Rows from block 2 of a small autoregressive pixel model, named by matrix and row number. Rows with one number belong to one neuron. Each number is 500 + 40 x the weight over its row's rms, rounded and kept within 0 to 999. All counts start at 0. Numbers have three digits each. After the name is the row's rms in percent of the matrix's.
After each neuron's rows are labels from the 100 images, of 14976, where the neuron reaches its largest size: "responds to" is what is common among them. Only what is clearly more common there than usual is listed. The data: stained colorectal tissue patches (NCT-CRC-HE-100K).
# gate: MLP gate (model.blocks.2.mlp.gate.weight, 1280x320), inputs 64-127
# fc1: MLP up (model.blocks.2.mlp.fc1.weight, 1280x320), inputs 64-127
# fc2: MLP down (model.blocks.2.mlp.fc2.weight, 320x1280, transposed), outputs 64-127

gate.602 096:569494534568490506465505497544547425544512476487525516524426474495466463475524496481538524512586528503513463467522454453522557497482492465496572524572454482496461497472463525495504457604485505
fc1.602 099:459480499515504435463446504526487515514595465432436448453537603427493552511450461448504505482495472474490512423534505556568512484534501447458546583504446485495512538448551505481499511595479500
fc2.602 097:484413499509483466569494480437473518451501534557569471553572536522602507475522452515522478521565537444502533575561451477461458549468536517528522518427506526501427536578450467555552476407515477
responds to: tissue: mucus

gate.205 099:484476435480511516435488489563496520541503436517491552513443457493484563552521552489568462458541484533462457488536531480475549514486473503554566495556509483491451485523507541510526481517530510
fc1.205 097:478485490447474534476488480485484465456535588495534535530484536463462480460511454512475471519521567431544541522480533483419490529463514513492469535431506524512514470530503483493548487483495479
fc2.205 095:522498441491492509428535507450545566492451470478460548555512528537431467552532440477488475499452541465509462535505471414487559510493502515508538475525458505571514509453531533531504502513542536
responds to: tissue: smooth muscle; tissue: adipose tissue

gate.687 092:451462500489504490467545558612502539559505487459564475472485489490561524476494486453491423514493529466515497485562481464521459511486520505568606541478450491468493540571517448498493494510521435
fc1.687 107:477501514458489510538505572442544497525550629433476494487550558416506491555571552535468514493423485472517515421451523554548482533510470566501452491463498537501517514469540476474445495443424510
fc2.687 106:524504531511504549453515456511519453475466489535539478541506525556538508535539485530431477478515466478474504491516531466499506459469491556492569532458485520445434481507514501501505558528522442
responds to: tissue: mucus

gate.479 104:481452449522510502429529545513539586510459474533595488484505509499546535509568507479545511496630489553531442548511559470516523560503495468552504519486465529505471485483461518496497522490497535
fc1.479 107:532501473527509532542525485445528498478487573448560445499541488502554470458522528481506515516547535544507541429425523452498550510533502472532477533472505549497522533486475510537483539447487512
fc2.479 105:534516486513487558511576485489423479561491527498471471559515506466471524504555487518522533489475490468483506556450489505525487480515550557517517529521500511495523501534480462490418567485458522
responds to: tissue: tumour epithelium; tissue: normal colon mucosa

gate.266 098:508500504524492502493525472548517610486494490508480477520521414526565510472560523497519498506509570559494531515497482488518547469526431455508538561541469472505590551502523559511536478540526533
fc1.266 100:511503440530500532457492500517529600510470435499513494504457506491500469488491489488539501462549407543471499540586543530525566500504488499549456473416504491511480481464500518522526537539527438
fc2.266 100:487505533500489429447496384529422483480495493535497537554541555480496553466452410530464514456483488547487471467545462533588501493459543463470471449442520511470484538574527483533490494484446517
responds to: tissue: smooth muscle

gate.231 099:467493517561472575463509498613501611507534402475493486477435520478472550463554518477519484406500454488473478529514536502510537497487549476470493541491477537524551556521484474573457392507476484
fc1.231 100:450447452534519493518482513501448448503517571507519566488566488496448500537550456486510417546425479465485555485506478505455479470504481451490479505511496511470523599542452533508463411534470468
fc2.231 099:519488583536465464505482508578508453542532418546513460517543462542512535537486530449506489476541550535397447551458529543501497551553438549553512515489528483503484489435465577563452476536562535
responds to: tissue: smooth muscle

gate.41 100:509481519520509512379565485578478500505463493529504485557524514511558519541509497442502483515498523474455493583604413472477524501471524478499548449539424520467541531526611547451506458525528416
fc1.41 099:534469475543507427524484515510479503448532499533503503483531472491469458486588527479427486548457508487460521568461452515494540483508525569538471465518579453531465463463392509513431514404494578
fc2.41 101:464488411512500559466517501534522519497531366493534436486426485525519550517528505478576557564436574539434488536518477522478583523487438481508516482510494526499533531510494557516509543448553450
responds to: tissue: normal colon mucosa

gate.525 094:547483538513526515449477501482519430569492514486543502557458506526514504484510496465528532505575614527462525425485549487530510491495447523562491514500538428507488490516499486526541550484511367
fc1.525 093:536476490529470523509431575539511497510461530497463500511541527530477534500538480496446530483562550543480453506472412519482497466571509504479492542502504546470506467496474521539445492475524488
fc2.525 094:495534474474494508455560430497485518517504469513506547530485532537474407531400488571496478519550511478520532463494467476442473480541480569488557460460492513478484462579540448543554494465554471
responds to: tissue: lymphocytes

gate.593 099:607486517537522550479541434484491493462473527471457511611466452507525463488506443434464501517505547522530484524542587490482500541501528480503485542442407477495491522503473511513514532530539409
fc1.593 099:473489446492508474543558505486543521452487587492574485577488481530473513524515513490409499539539537543491504590471501489495558517557507497522479526465466517459542553531505479482511555540488496
fc2.593 091:499471401490444530566466504512428468557568493465497505495512561627501540468509486520518604467505557494505530399552530497469490496508535505471469500522425589475534548545529466573488465527494471
responds to: tissue: normal colon mucosa

gate.690 094:506440470510481495464540426500471476472481434465528551561473515564456538454541567464503504543497516547557519528524500555527459479545551487544488467560476495531527501566500466540513559440517480
fc1.690 089:592483500559502458469523462496558440471519480554529532476492516564512464450494448433570547484570498505458453466516481452506580486452477470460514520491552531496488494457532479509486384478530509
fc2.690 091:465456475453525482504526497552516519496455467514515404514508449581507547444515498406404480527473489570516450459539451471550475487513514495445504563530497444470442497466513480473579486476470455
responds to: tissue: smooth muscle

gate.462 090:529491451527557522510532536465541508569467519475476479492442537552538499477537420484493449500529454494554563557491564488501472559450527476501501511469538472500481579521555526470504466492578447
fc1.462 089:434537542437481435524449471494467480494454481496512493418542511429527519560576455550538530507485547527594506495474523486539545530552480515554455487495482584589525453513430488536461544415522508
fc2.462 093:533493487539501540473463442554544510516524493499531564517509503527566393484426537512457467414488499485467481475515505465469523448435436536531455459512469501500469520500432472578465357460505473
responds to: tissue: normal colon mucosa

gate.524 102:437467531504469469489537468540472444494445418500548430474409477519460537520461503513472459376483466515525511544496516480530484499518501429531532513535478489521539506599507496545522451497506566
fc1.524 101:428486498423493509498479516491466448533438551477522461559486454486547476517436500500508438472446541505548500524446540524566546576551477462561478463523433495543508485503581487490470527555519525
fc2.524 101:505477502521582551472516532558531494555484546526448574516537501486505519530527543482436537483516572523410439515574491524522441438461525539513512514446544520480467505477515487447552527429425461
responds to: tissue: normal colon mucosa

gate.215 099:534473448494532522477469463537461643477541494496548464557482506496499469568509513508504426477552516576562549530540490515437583443425521481538470464432522438504581525496566543464541447542482532
fc1.215 097:544510540491493503465506492524484491471517464468522522455504537466502494545483468518497467481513476545537486460482525521499509491549502483479536491478528512534485481511382518493414539500486538
fc2.215 094:528542530426506436546485513539504492488504482546514496586517536417517516471453524507467377528493439428427550469482455507573426547502474504507465466502539526461541560545490488410453503542523438
responds to: tissue: mucus

gate.151 098:484505541533521595539489526502516510579543565485486503615419450457532559501507462502499486518481525501469538461525504553439451504469398495494523518475472488533527561539512550528568506525546426
fc1.151 101:463499498518508501492528509538500456573517579573576534575498542503509565488441547406546511489538431614455489497468550506504517432524501520453533551497530434452504444456492502503520487550486475
fc2.151 102:499517463482456468491519493516557561366517550522528541526477489500509478478531575552472512504448559429484421469473413435510426594526566496491532439500455576492485499495375493532499515452514488
responds to: tissue: normal colon mucosa

gate.651 097:502449510491547524452479436534508481573488498542569505576440475530494464467477469457468474447454505595537476531561541528479457513518506500619483551447486470516515554532448519484591506496485477
fc1.651 102:453483522530473461530502508474484518541480521582500438518516503471514394543482494528496531528574494526476475659504503505497544511541474571513449453530488486529489462501557515505478530466513474
fc2.651 097:499458517487538481544499497507554435590489459490425510422472511500565538456520439463516486486520475563523559500490482509385485475441504434551553485523498435535543494543532466474481492472474532
responds to: tissue: smooth muscle

gate.294 097:517457464482493472394551500542505461512489482451427523538517520483518486475536501522491467516562448485522479577563567504451457510423581474552511515473463523461498474505517447481488553492516535
fc1.294 098:531514492507538553519473490504485513474557522472450484510575483402512521498521423487522453436451462432484514505465451521590448552543475480471499437397548516523431475443477515470484487558444537
fc2.294 096:518509531461491485536509532532568505506443506470547544450542528478530483495558519472484548484446612483498557525523458508512448518499520526509455471507424483469467462451500531468450474411500473
responds to: tissue: mucus

gate.82 097:541493521566513484473466482529473498518499457498602437554471513454558388481479518520496494472516505550528497491541491475475530509532495545533469531472451533484517495533450534532446509469549531
fc1.82 105:437493482552434534530534576518588482513551524500512522553446512562469522536495491503565516540545475484472492511508494482471513430525487516530502444602576494492531526536513516497508497525503488
fc2.82 102:504446607515501467505463424464549446449493491464504456482438514478482443420535532528521534528444522459516540516500418471541461528531439498476524467482506498533483438514554467419499518541453519
responds to: tissue: debris

gate.513 093:501492502454557505516464423509481468545530530497469501511491490476544527547526500455516490458461499506530544447503567576543439515551437518550522497477453503522464443537418520538523519447487461
fc1.513 091:466543561494524537477453456540473519470541545551536522482527521503475492585603476547551437498526498464542638500559483517515452510533538509523523496523564504551507489512575549409538494587523469
fc2.513 100:541490493460476430522463395527478507534514438529457452537489426590541475509466443467380501514515453516509528569508532534467516555491546471514481470499597530528493535568527502519506515566514539
responds to: tissue: debris; tissue: normal colon mucosa

gate.21 097:511507545506484471546516493524461442479514553485494508548470505467543548550522476472514474505570562513521506479511481497486524529517484448467474475481444548519599477491525474507540443558440433
fc1.21 094:512551564535498532491431403459462462486506471476482518458506546502513456559517499545503518487491436483492556529544604484521471512503466496499541484551491520550494422438563572483483507555538482
fc2.21 102:558494496590498497491529530560464535538537488504546491471525474542459538533496514481464484483462512506476449493454523498493483496534504476493485491428486472449510543528515523498556504434562507
responds to: tissue: normal colon mucosa

gate.508 088:460531475504487503507546513480509411575508510434578524517517490447494529585450530515452484515544531618418450484445514474485514535494473458484512496507467525448481562539466485501476549429568474
fc1.508 088:448495492510497427473508507517552491581536542416521517556519494489558442570511381473507512517470495486472477507489482515448488495509496550501467474486509477522551526522483491493530552519517530
fc2.508 090:487470518435485460529529411477466525458546511570447395480572536464558502499541534552466500502542519484449443573541526527536546505497527542534511518460517541547489507490484514554488469474478506
responds to: tissue: smooth muscle

gate.172 101:518463487530482549556522528525493478459492442516536429491514485466530437537446540490408490478531474501526500500506506499447549496591502498548469530513492449477559472558564510503532480586519478
fc1.172 101:525468523533439512483494524443444470427396443460430469499498557573448576532495568538534540483472506444573493479489508561447490483494522498551489472565554483583532526479618455521421430565546536
fc2.172 101:483537474485495467494505537507550482588443478556481452464467506465470508503474432494517476474496513417546535454500545505561474539512483538494507492480516488457487534564481506530441432463418507
responds to: tissue: normal colon mucosa

gate.281 099:488456487489499503501546494563510587409546520512487481525472474514546529521515504461549505507579503548576492502463514431458493473531508524549445537557462517471624504507549551516572496591518509
fc1.281 096:554535496488438504494548615545576518513520571536577493573485501522557523425551469502439557579560515491483479500473511491501464562482453456482434424568450513528440504500492450576476586485531518
fc2.281 096:450474499574513500459458467429492478473489471498453506536539446571494538518497531548497491578416546509467440474526490555514528476541476462493508507544461544573565521490558550505516487452490535
responds to: tissue: normal colon mucosa

gate.33 095:444491505513567529474534488557490473570464467510503468452449484426495467515459382459482462509397436449527526542482482480526525478490475471554524482457476517517461447522470484508542522500504491
fc1.33 098:513499554545501505481544465541561460479516462521452493486488511522518493433489500461493489451492438476508440474487459549509474470503461486468458427522526506560482445511425453526504556430482497
fc2.33 099:465486525530523512494499481492481468496532438526414470504439482545448531510540516559520503492415491385510457472572527539501473544477534507540475433512479520501501614566527471529513499560516548
responds to: tissue: debris; tissue: cancer-associated stroma

gate.432 093:469484485488546573447457517549484612541469471485461544525479511479466508528511463556510497552502532532543523555540499506537414546366559516581464464526524512581557492477597517535556485492571530
fc1.432 098:490467510527509482443512532543528479486443403520485545461523470502490436547502484441521504498486515486504406555536492441537506524501533518465468458501452505484528542487436527544475525439535526
fc2.432 094:571648518513513504516481554508512450461567521507534521463516472522521531437486554569429555570512570499439534513449526473438511500477544547523490531523524450522480540580491515501524495455472457
responds to: tissue: smooth muscle

gate.743 101:513462469502516566513511428562521494419574527420519377487430430488537498461454526447484453436507463524433524590534476466535493521511433444522461482462469530496517500511484551511532481494558522
fc1.743 104:446552548536484502511603583473575519577469519521512524482446536516527511501573490518465525426524473534487467383472502484538469509520477458542517508484427527482586511539406489518439521415543413
fc2.743 104:421438519482541499480411445506485444504473556491498456536404501495488547543462464522513446446519499436450495514627480500511508519519453510549455505442501495550455467549447459464513504542526420
responds to: tissue: debris

gate.553 107:551506490438476544421536487525537476498480498441516482457467498450536420606455515506457425463542485551582520516510518396537511486463469436548530473571402504526476469507592525475508515436545517
fc1.553 104:482498485490433466468424467454437484596455506580491495488548463473521528566493576530527473504497554525560537459505513503553543503565485492534515542512496474572486451471471566492511472494519491
fc2.553 104:515528515391488479518511442578487513494473478510506527530448497525474484509480548493475463516422531469480541538505452440507409485503498547513550495499498506526436475438613498496424485470465517
responds to: tissue: debris

gate.685 090:510497469504499483511473570512467525528498530558537478609493505503552533505443498513506457524589543500552485495449539491427510504490555515553424497535440460457516537558497481539487533551565432
fc1.685 088:486532494557598516482561525513485512530423527447553466518517478482497517453456541487467462486391462462488512509470535475487553565498548450510475488573494454516453577525535561449509509455511481
fc2.685 086:470505485474579467563404552502567574563543535517551490496493477447455530507390532493513502501501493538503471518517466506539549579521516536515516518492562482517492471483492616486444561569493520
responds to: tissue: debris

gate.658 098:487505460444523497457485401470524523545448472398534434491442524468425493582520505505515435433505478489534533510574572510415552521427514489533449494499522558494538501523487465444528509474514494
fc1.658 098:551475500539477489511544516478551510497461466398463502547445461541430529472518539468477511486506538484447498474456446451471585507453519438512533539467426471501478499549473522533524419501560500
fc2.658 096:516493500541513560548476475505498478529509489530551520480584507532582482483457478502478554449454498510504524448456533555471497527446503603474503541490519465502511478510533581583496541472528446
responds to: tissue: debris

gate.361 107:550453481517553474449461474526495536539534479502589486511520448411474490462460475415423496505482521524482523459494494446491546488458421530519407515476422483545488494486465544536559503477508462
fc1.361 101:554480449501530537510480465504504458566492499504522549484522500488486541481476498424502491520560470574522490493453574505518440535481553511517504470532519454407416443501535520502440517466518458
fc2.361 102:530509510505565539490518483524532466521489595457482443578461506508484516461438437473528497454421576513478504559463467474579445533502461541550504496340497450479554513512547458477491513421514461
responds to: tissue: tumour epithelium

gate.512 108:492474520519523574516560509581507498559569460453473421510427513431441500508509554472470446438480497461493527516536487498471531435475446463502520513495440522466555474568505417490442453480512471
fc1.512 109:490479489490529461479528468548464566469497507521499422561459520530449528519482517486501444428506452530503457519524487488485512461539527450481547513536507435513530511501491560412505490535424519
fc2.512 106:433497429491406550570488533517469549573548525459503477546474529489557579511552484465516511455507521465532477440468534492487499478521507493489515504448486561410537512491464492537462459478518554
responds to: tissue: smooth muscle

gate.446 099:551483507463521503434518428573540478521439429422516429511486446539448477481427533428474440472460529474468459496428527459476479434485427476451547520539484435533467460536467475480480504494498527
fc1.446 102:472574540515512505546450477540526481468522467530464571518524492479528522500499497571573527500487503500489452483539490458560499545466498572534475453508490552487484449484529464509522506452549478
fc2.446 101:534499441551558491473485481600528455567442463556476499486450488509460476578443474499394536440457497492508496499471525508494610498464509554496467511501477457481493488494474552531536518506449446
responds to: tissue: debris

gate.648 101:473468505444482496525554496526541521478522523395483505531522476506531405474475518448475483407508470481518468561565458540472486521518470403500525525517493543493560587518463467479487502544528481
fc1.648 104:555440447500532524470518496509465518527554491552502548542574486474528492441463527480461519472435529484470510476544500589526546515603423578452484568490530513534552532509440503519543543486536552
fc2.648 107:499510514478490484516482503528469492477456529489550416503550520452537552545529507512613522550545499477472558491466447465471518533463504528502444536547479421429447449507486521463539520447528492
responds to: tissue: mucus

gate.550 101:472528488562500525473517514584446497491445424423485480460489544505504493554580510501513485519589465555485495513593561511497535464486506470553466545604418512545573534556538527505528449465562452
fc1.550 102:549482525501521532508567499492487471439482557513415470508453499464463441448498540440516494492487533514557448557545469536495466443516550520474498558480497564497510589460538502498521511484463487
fc2.550 099:468428485486514577475512490517530498571550437458584475447473524533529523498480471421491500619500484472511617513546467498448536539449450571558428527543485520498473534489494566534557499452515522
responds to: tissue: tumour epithelium

gate.436 102:538463540566511494455455481512510488525501481528509469472506479519441442492573554467480463488543497523509451532543542508533541459494489568502487502532541473508579512541499489487487462468522473
fc1.436 110:418517519486507479503476487446470466452462479495437479491453478573539496428529478516525513570465505506508522533581505559536442504497488475494557550569455518456477562498595443440495548532551492
fc2.436 105:525488460670553561545482483522546516491509463519419553481483496510496483463592467466520481478430487511510542502441491541475469460530459540508468489543525440437480483509491486431551500535475450
responds to: tissue: normal colon mucosa

gate.549 104:480414480481509571462551491485557473571538519535464502559485539489486503497542424460555496502538464477510490517574496532481478474505498464523487469555456463539454479450516545498606478495469429
fc1.549 096:466481437482517532493482509511511506512490529538458522524471487481530511542479545539526492450565511463409525531546534523491494505509477552527489502579482449489509522540566519492446444524558515
fc2.549 098:529478471518477472523484475470440523559571564525584466521512491492488517451483484444482492495416489463596514504472481523470486485552574474447527551471450492436449484467513494494503533487465490
responds to: tissue: smooth muscle

gate.59 104:540472470483486437438554454525520517531507500448508506515459536523449526495525499471496454478554477502536501520505547524503539490494528517538539555546543570479532508604441477514537496529531563
fc1.59 104:504448473478531492487538429499544495562526522509420538498484521508453532452446514447508463501461470470513487538581483582617383498512517555572525487499501563438497485523555461462541506473444504
fc2.59 102:525558522550530465506564570473478511516470575538581545557502550500514483504433448468429488575388454462519535504492495481523559464541457440500461483529470527505451513520486526525427494535511520
responds to: tissue: mucus; tissue: tumour epithelium

gate.325 098:582476473525544511512480483539562519451507487472537518471519462517606441492514520458441478517476506545550512502459501442476462439493495495616481505510514463589511480426517502540556532525485557
fc1.325 101:482475415416526546477507510557600469511529507500550500463466453466443467489530482477511424511505470471529558486452498498485517496346484476513460500567505508480449479477518528536523475505518411
fc2.325 099:466567500544543556477478466464468502478457562524536525594504475488521569460467488475503427521492442473516559535453498556545470473591511462511554434448561485521551444507525501464396526462455532
responds to: tissue: lymphocytes

gate.12 097:505384493479470483489490435549537462454517537501531456482504465482509433427502524457555503436517503495551468527469514453528515487532460410534445543480498503479543493488496473547508479480485479
fc1.12 097:495482475556509489487437535567478579496485506557515489460574433563496513542510455490486462459537569529514523502460501508500530419481537534500428436487472454487581442439568577493460517505484429
fc2.12 094:481540509491468462521440519496504527478564442465462598526446485478484500537462467518506572573464501529517489449491477552436462429494498509464514509544465494530478456574514458606465484479481499
responds to: tissue: debris

gate.112 100:476397518501517441508487507492501440550472529453499437593403485447472477534455418430499495510457561489491478502449519465451495408559486509498507584524478448554571474486503515521468459514464493
fc1.112 099:510584531541491541507441562500484560454498457482464497442477603445535512443457511599500500447510468448452535455615545497487453547486493477554502507466518553481563538522494479503508494465534530
fc2.112 108:557449503546442513501450483480455497571495523514586475598488493493463502537522483434501518505477505506550561465457527525474447464539468537447483538520515448506478499500469464545473506587468530
responds to: tissue: debris; tissue: cancer-associated stroma

gate.20 099:514496538450510588461517461492515517505421451463501411471453513477475513490478480477528521439529472557494480550480588479427538504495480477511499535553510575527549543515515469550513547496550492
fc1.20 098:529511487482471566491483455484565538498478484472519443571534546589467489500502427543529492523517415469507444546536462519498583508485494509572457470533499555526484538512505477486584528470467576
fc2.20 100:491581453543477507537483576560483528570435468475578489583479512512502564408464481487528516487501515441470523534524575516563519574528493490486563491439585487438551506482551512470446549581544492
responds to: tissue: lymphocytes

gate.218 101:520517507487481472449545489482587490486488500456515463561422493502419494509612531512496557464449505485493473509586526423525474500561512526543542543496496510509567412526494480492484462508506496
fc1.218 100:526473503443526471440491488506416522457505532479430529481466611457438483576491510484502466443496470533580546485497536504525530470510553527411486462520492510546490438456538515485439492483503561
fc2.218 101:566524516538445463481555486515503441457470504501535529520489494455511418438523509478562476459561502502449499554493515474536511582467551509485478524468468492497480541534430478537517562478486499
responds to: tissue: smooth muscle

gate.417 097:465498496454509547478564513532520509429543529463515526518506543476478438509498480465501489429517476535599495544511598524545481501575473503545434493461448551567473470549493403495531587482479455
fc1.417 094:436472489417463481428585533535593518519532524488601480494481543526432542458464439434466488510493445500549465493512501450481497503479484468508450500549479546470513552476481461545561500502489532
fc2.417 095:543432497487520440504466507489481483526529523446448522469522520505505377504534456524488492551523507514481489443512412508546477466501514516484516423584607474529499476518497475499511442463525513
responds to: tissue: normal colon mucosa

gate.766 102:485472434514482459458507534582608526498529507460608566530471475538567454475578509486517461507580539472531531557467478474541521549479516453489502500480525502551511522510429489504506512577534529
fc1.766 108:504468493533551463562480529459440522443494496527457500484534505420497525478551519502432484508454477552540542509513398444511439466599501547451472497491530466480526501518508552458477502476563518
fc2.766 104:478536496501536473502495424487535496567562422501566497426440513459399509518577466524480439477457531467533566504525498516521486450503513456528521487474555501508491465492521513461506568604512531
responds to: tissue: normal colon mucosa

gate.337 096:564497472490488483475525475547515507508513455460495462519449455475495494452436588485533461448466542436523544509513480499521450551495478534528498489482400582510515508552537454497534508507513488
fc1.337 096:470519482448469511510546516556514533489474454401478511533411482494504506517493528553576509494524545519495507469473550472486493460532521545515593587564440461473490454592537491505459495549540540
fc2.337 095:473536519441470501518543497487479506522482563433460552478485545482513449505477512529522502486561554535514519545496435462451496438466537421463493539538451503532525442510473491552565421480550409
responds to: tissue: smooth muscle

gate.182 102:484467508536532553497600540578607482583534552534588452474431491469585551510526432463467478481524500472453534516475521499533533488491445517567516465517542444502466528560460515489564482495486482
fc1.182 101:500505519555511466538506491511480528534520502520500559485529366472485526573632486516523458524495525521517531431437512488539511458583477486468484464461552510484542541511431516490440518515443527
fc2.182 099:551510490447435490489516602506516524465393525495504515499497554460422550532457473506504456428480483448551462524567526478508571511515495493492425485518513533572524530415419525480468482486422522
responds to: tissue: mucus

gate.400 100:545445534551543546527516594513469500547533433475466491440433473588582529451533486529506514522560502527519460504484475520483496468505519490504540508493467443564536498557516517534511440479527486
fc1.400 102:508466533496535449503425542445434488571446467505444540494535469404507555503498493500516495506465455496463497467500557496539453549579461482476512508511512439463453457506462556500482468472537450
fc2.400 102:495545470526466393523528473493469608495545429582480436538508435443491541452494479499519485468505447507524516504505458536539557531536521434480501486525490555536543496509494581485508566540489506
responds to: tissue: debris

gate.237 104:427476417544496496449519452561527529528544456482469510563549484479466375497496482460489467507518456527531523567494598477496560474469488517502500479524469500477523462513522437521485531529518414
fc1.237 108:457472414520514556589530529538559489527476502533522478529512492541504491490514499476396487494461545453459528573469495451570471502484471544529550441424527474501530503515534529524490489457521423
fc2.237 107:478486544429480590564456499501544446549547501522515496493421448430438449510513479501558527557500583491476572503513558438488463549533403440497511546483523524547521551458414527548511512536535524
responds to: tissue: tumour epithelium

gate.580 098:569463549528511482483430569586570511495500539521549465533460526420547412536489487461486502449503582474487500471474445477508581503498490594485450483496477503514508441457460467564514473457504533
fc1.580 092:443551453386539437550487519497480504457473454477484472491507459556521517428474504521447400487540444468483547531464495485525465544506542433524567432528543440479518539533520564386473539534528553
fc2.580 093:493500526595499557520447498453507553513529472548508593447509521470497531559617558466579523535475519529557529526549517440470474592484459514484487585530501523530495525448498533440534485513494441
responds to: tissue: mucus

gate.169 098:517491465486630593457480472522565491527528482458508466492423478479445460462566487475446394500502482491480538521466516522491542457461435450542540512477521504516491511548492495491529472451515505
fc1.169 099:466525479561531488458536491502460461439433454472518430483477536509477530582530487491445436538505402502532506505510570471580520516549556495552478475482553511502416448461454550434506497471441561
fc2.169 098:556507572526479471475524506538472494533500478489514513558468475510535519422467424491467549525523539503414464494502516484517528507492571513491476512488524517499554508458480507535437457608459501
responds to: tissue: tumour epithelium

gate.559 103:588504487541524518467517456493498469540525425459433470576453472500481454472501524525584493515530497529509465554493475476442534522436499528555492546574490503553481555532473491505557537514553486
fc1.559 103:459451464527492519540593505526535477437515474582483564453450423572503448424543596498490487409422420480544545494445524539496437541536542461489502479455510464519522519548532517514433509468559508
fc2.559 105:425527557444558444436540538482497513521385481442488480530481527552462486528524474488539541488466530514510463411552473515529524469512535519478441508525489500436516418471500513459480446514443456
responds to: tissue: smooth muscle

gate.34 102:467506585509464547434432435549504515516531473483536448503425518452437466547476510481444504451579506564547531553502568408457462460513450474510457445489504449486611445526527527511532520553510462
fc1.34 095:466569493523505599507507513494523498470491476460574471529436532558508478569555520567522501566493494500508549535505492514482458492520542502527578505525496551459450521515540496468507496515554515
fc2.34 098:587487529490477451541528515473497482475546491416534491440575490473501489478482545495516518549465502505523485539528513554502568537533464437444460390510532545518535461506404492503480507486539466
responds to: tissue: mucus

gate.103 094:537406492518539576448517457464460431521450431470539490559436469503513529451483467488520462450523454488473499531533563541557438533459497482503515502469498404497480542468521534482502481496493440
fc1.103 098:484491517522550443548473449482502487482524595481465476471521513468467466547487468448454462523414472549483472511481443542479534428498517477473506380508520446470491477525546468441434446427459525
fc2.103 097:561454486528446586478536434584496500511489451521503572553498565521497561504504492500509514508537466451496528563548546463441509475457474516545472500456529532472511484552455487544541464538489502
responds to: tissue: mucus

gate.585 106:509492540509482490545499395566443481504529435486464540534477453509519480441419440498448537512452526565572550493505518438537461391512483485452560572529521510472558468502512511532486521595476505
fc1.585 102:538554565499472506522497382517444500522574395492551441505475506522443464503502475556551578480517473458524549523552523522492460483473501523514534559500565519491482432511499486498506497662521497
fc2.585 109:499468471485523531431508584450539533520428513449494587485491520503532533519488496488481461498538464536521437510464476459471524530534450515501408458507466519527498535530526504469529500351519597
responds to: tissue: lymphocytes

gate.120 100:555489541530553491451472522539507531450410479468565523503506501493518536561517426527524440500552503514553531528485513481524461553498489443578521435529457483475508510503548521506441502510532472
fc1.120 102:596569525471493514466500520544518571526512466466510490516478492469442508518545490526497488447532485495522456474495552486480504554414477491506480441427496558544511449433558489512483449455476492
fc2.120 104:514488506465472542497527504546512509546511467523540493466469579471514488538450510468474483429495452484529501535548404464485490496541451540497408532525492561468489556518504477520487552489475480
responds to: tissue: mucus

gate.229 100:481539532495469488470518520483528412564495526426554511486511485495518538552512430578517502454423466493507499507484534517529462509390499490584598459575416502531497460494520471546427473472508438
fc1.229 105:482514462519481534450469467493484492526455497464482552563490504503541482414495537474504527540502499600525523475521536480498515465450501553492501543483483490437460500538536480542507533450527408
fc2.229 105:509423537532538497518516499465499512500464527514542473467483512515480507534559577457466552532498453558488505475521497493568478548531505528558464482525485588520545556522448559448550592456511558
responds to: tissue: tumour epithelium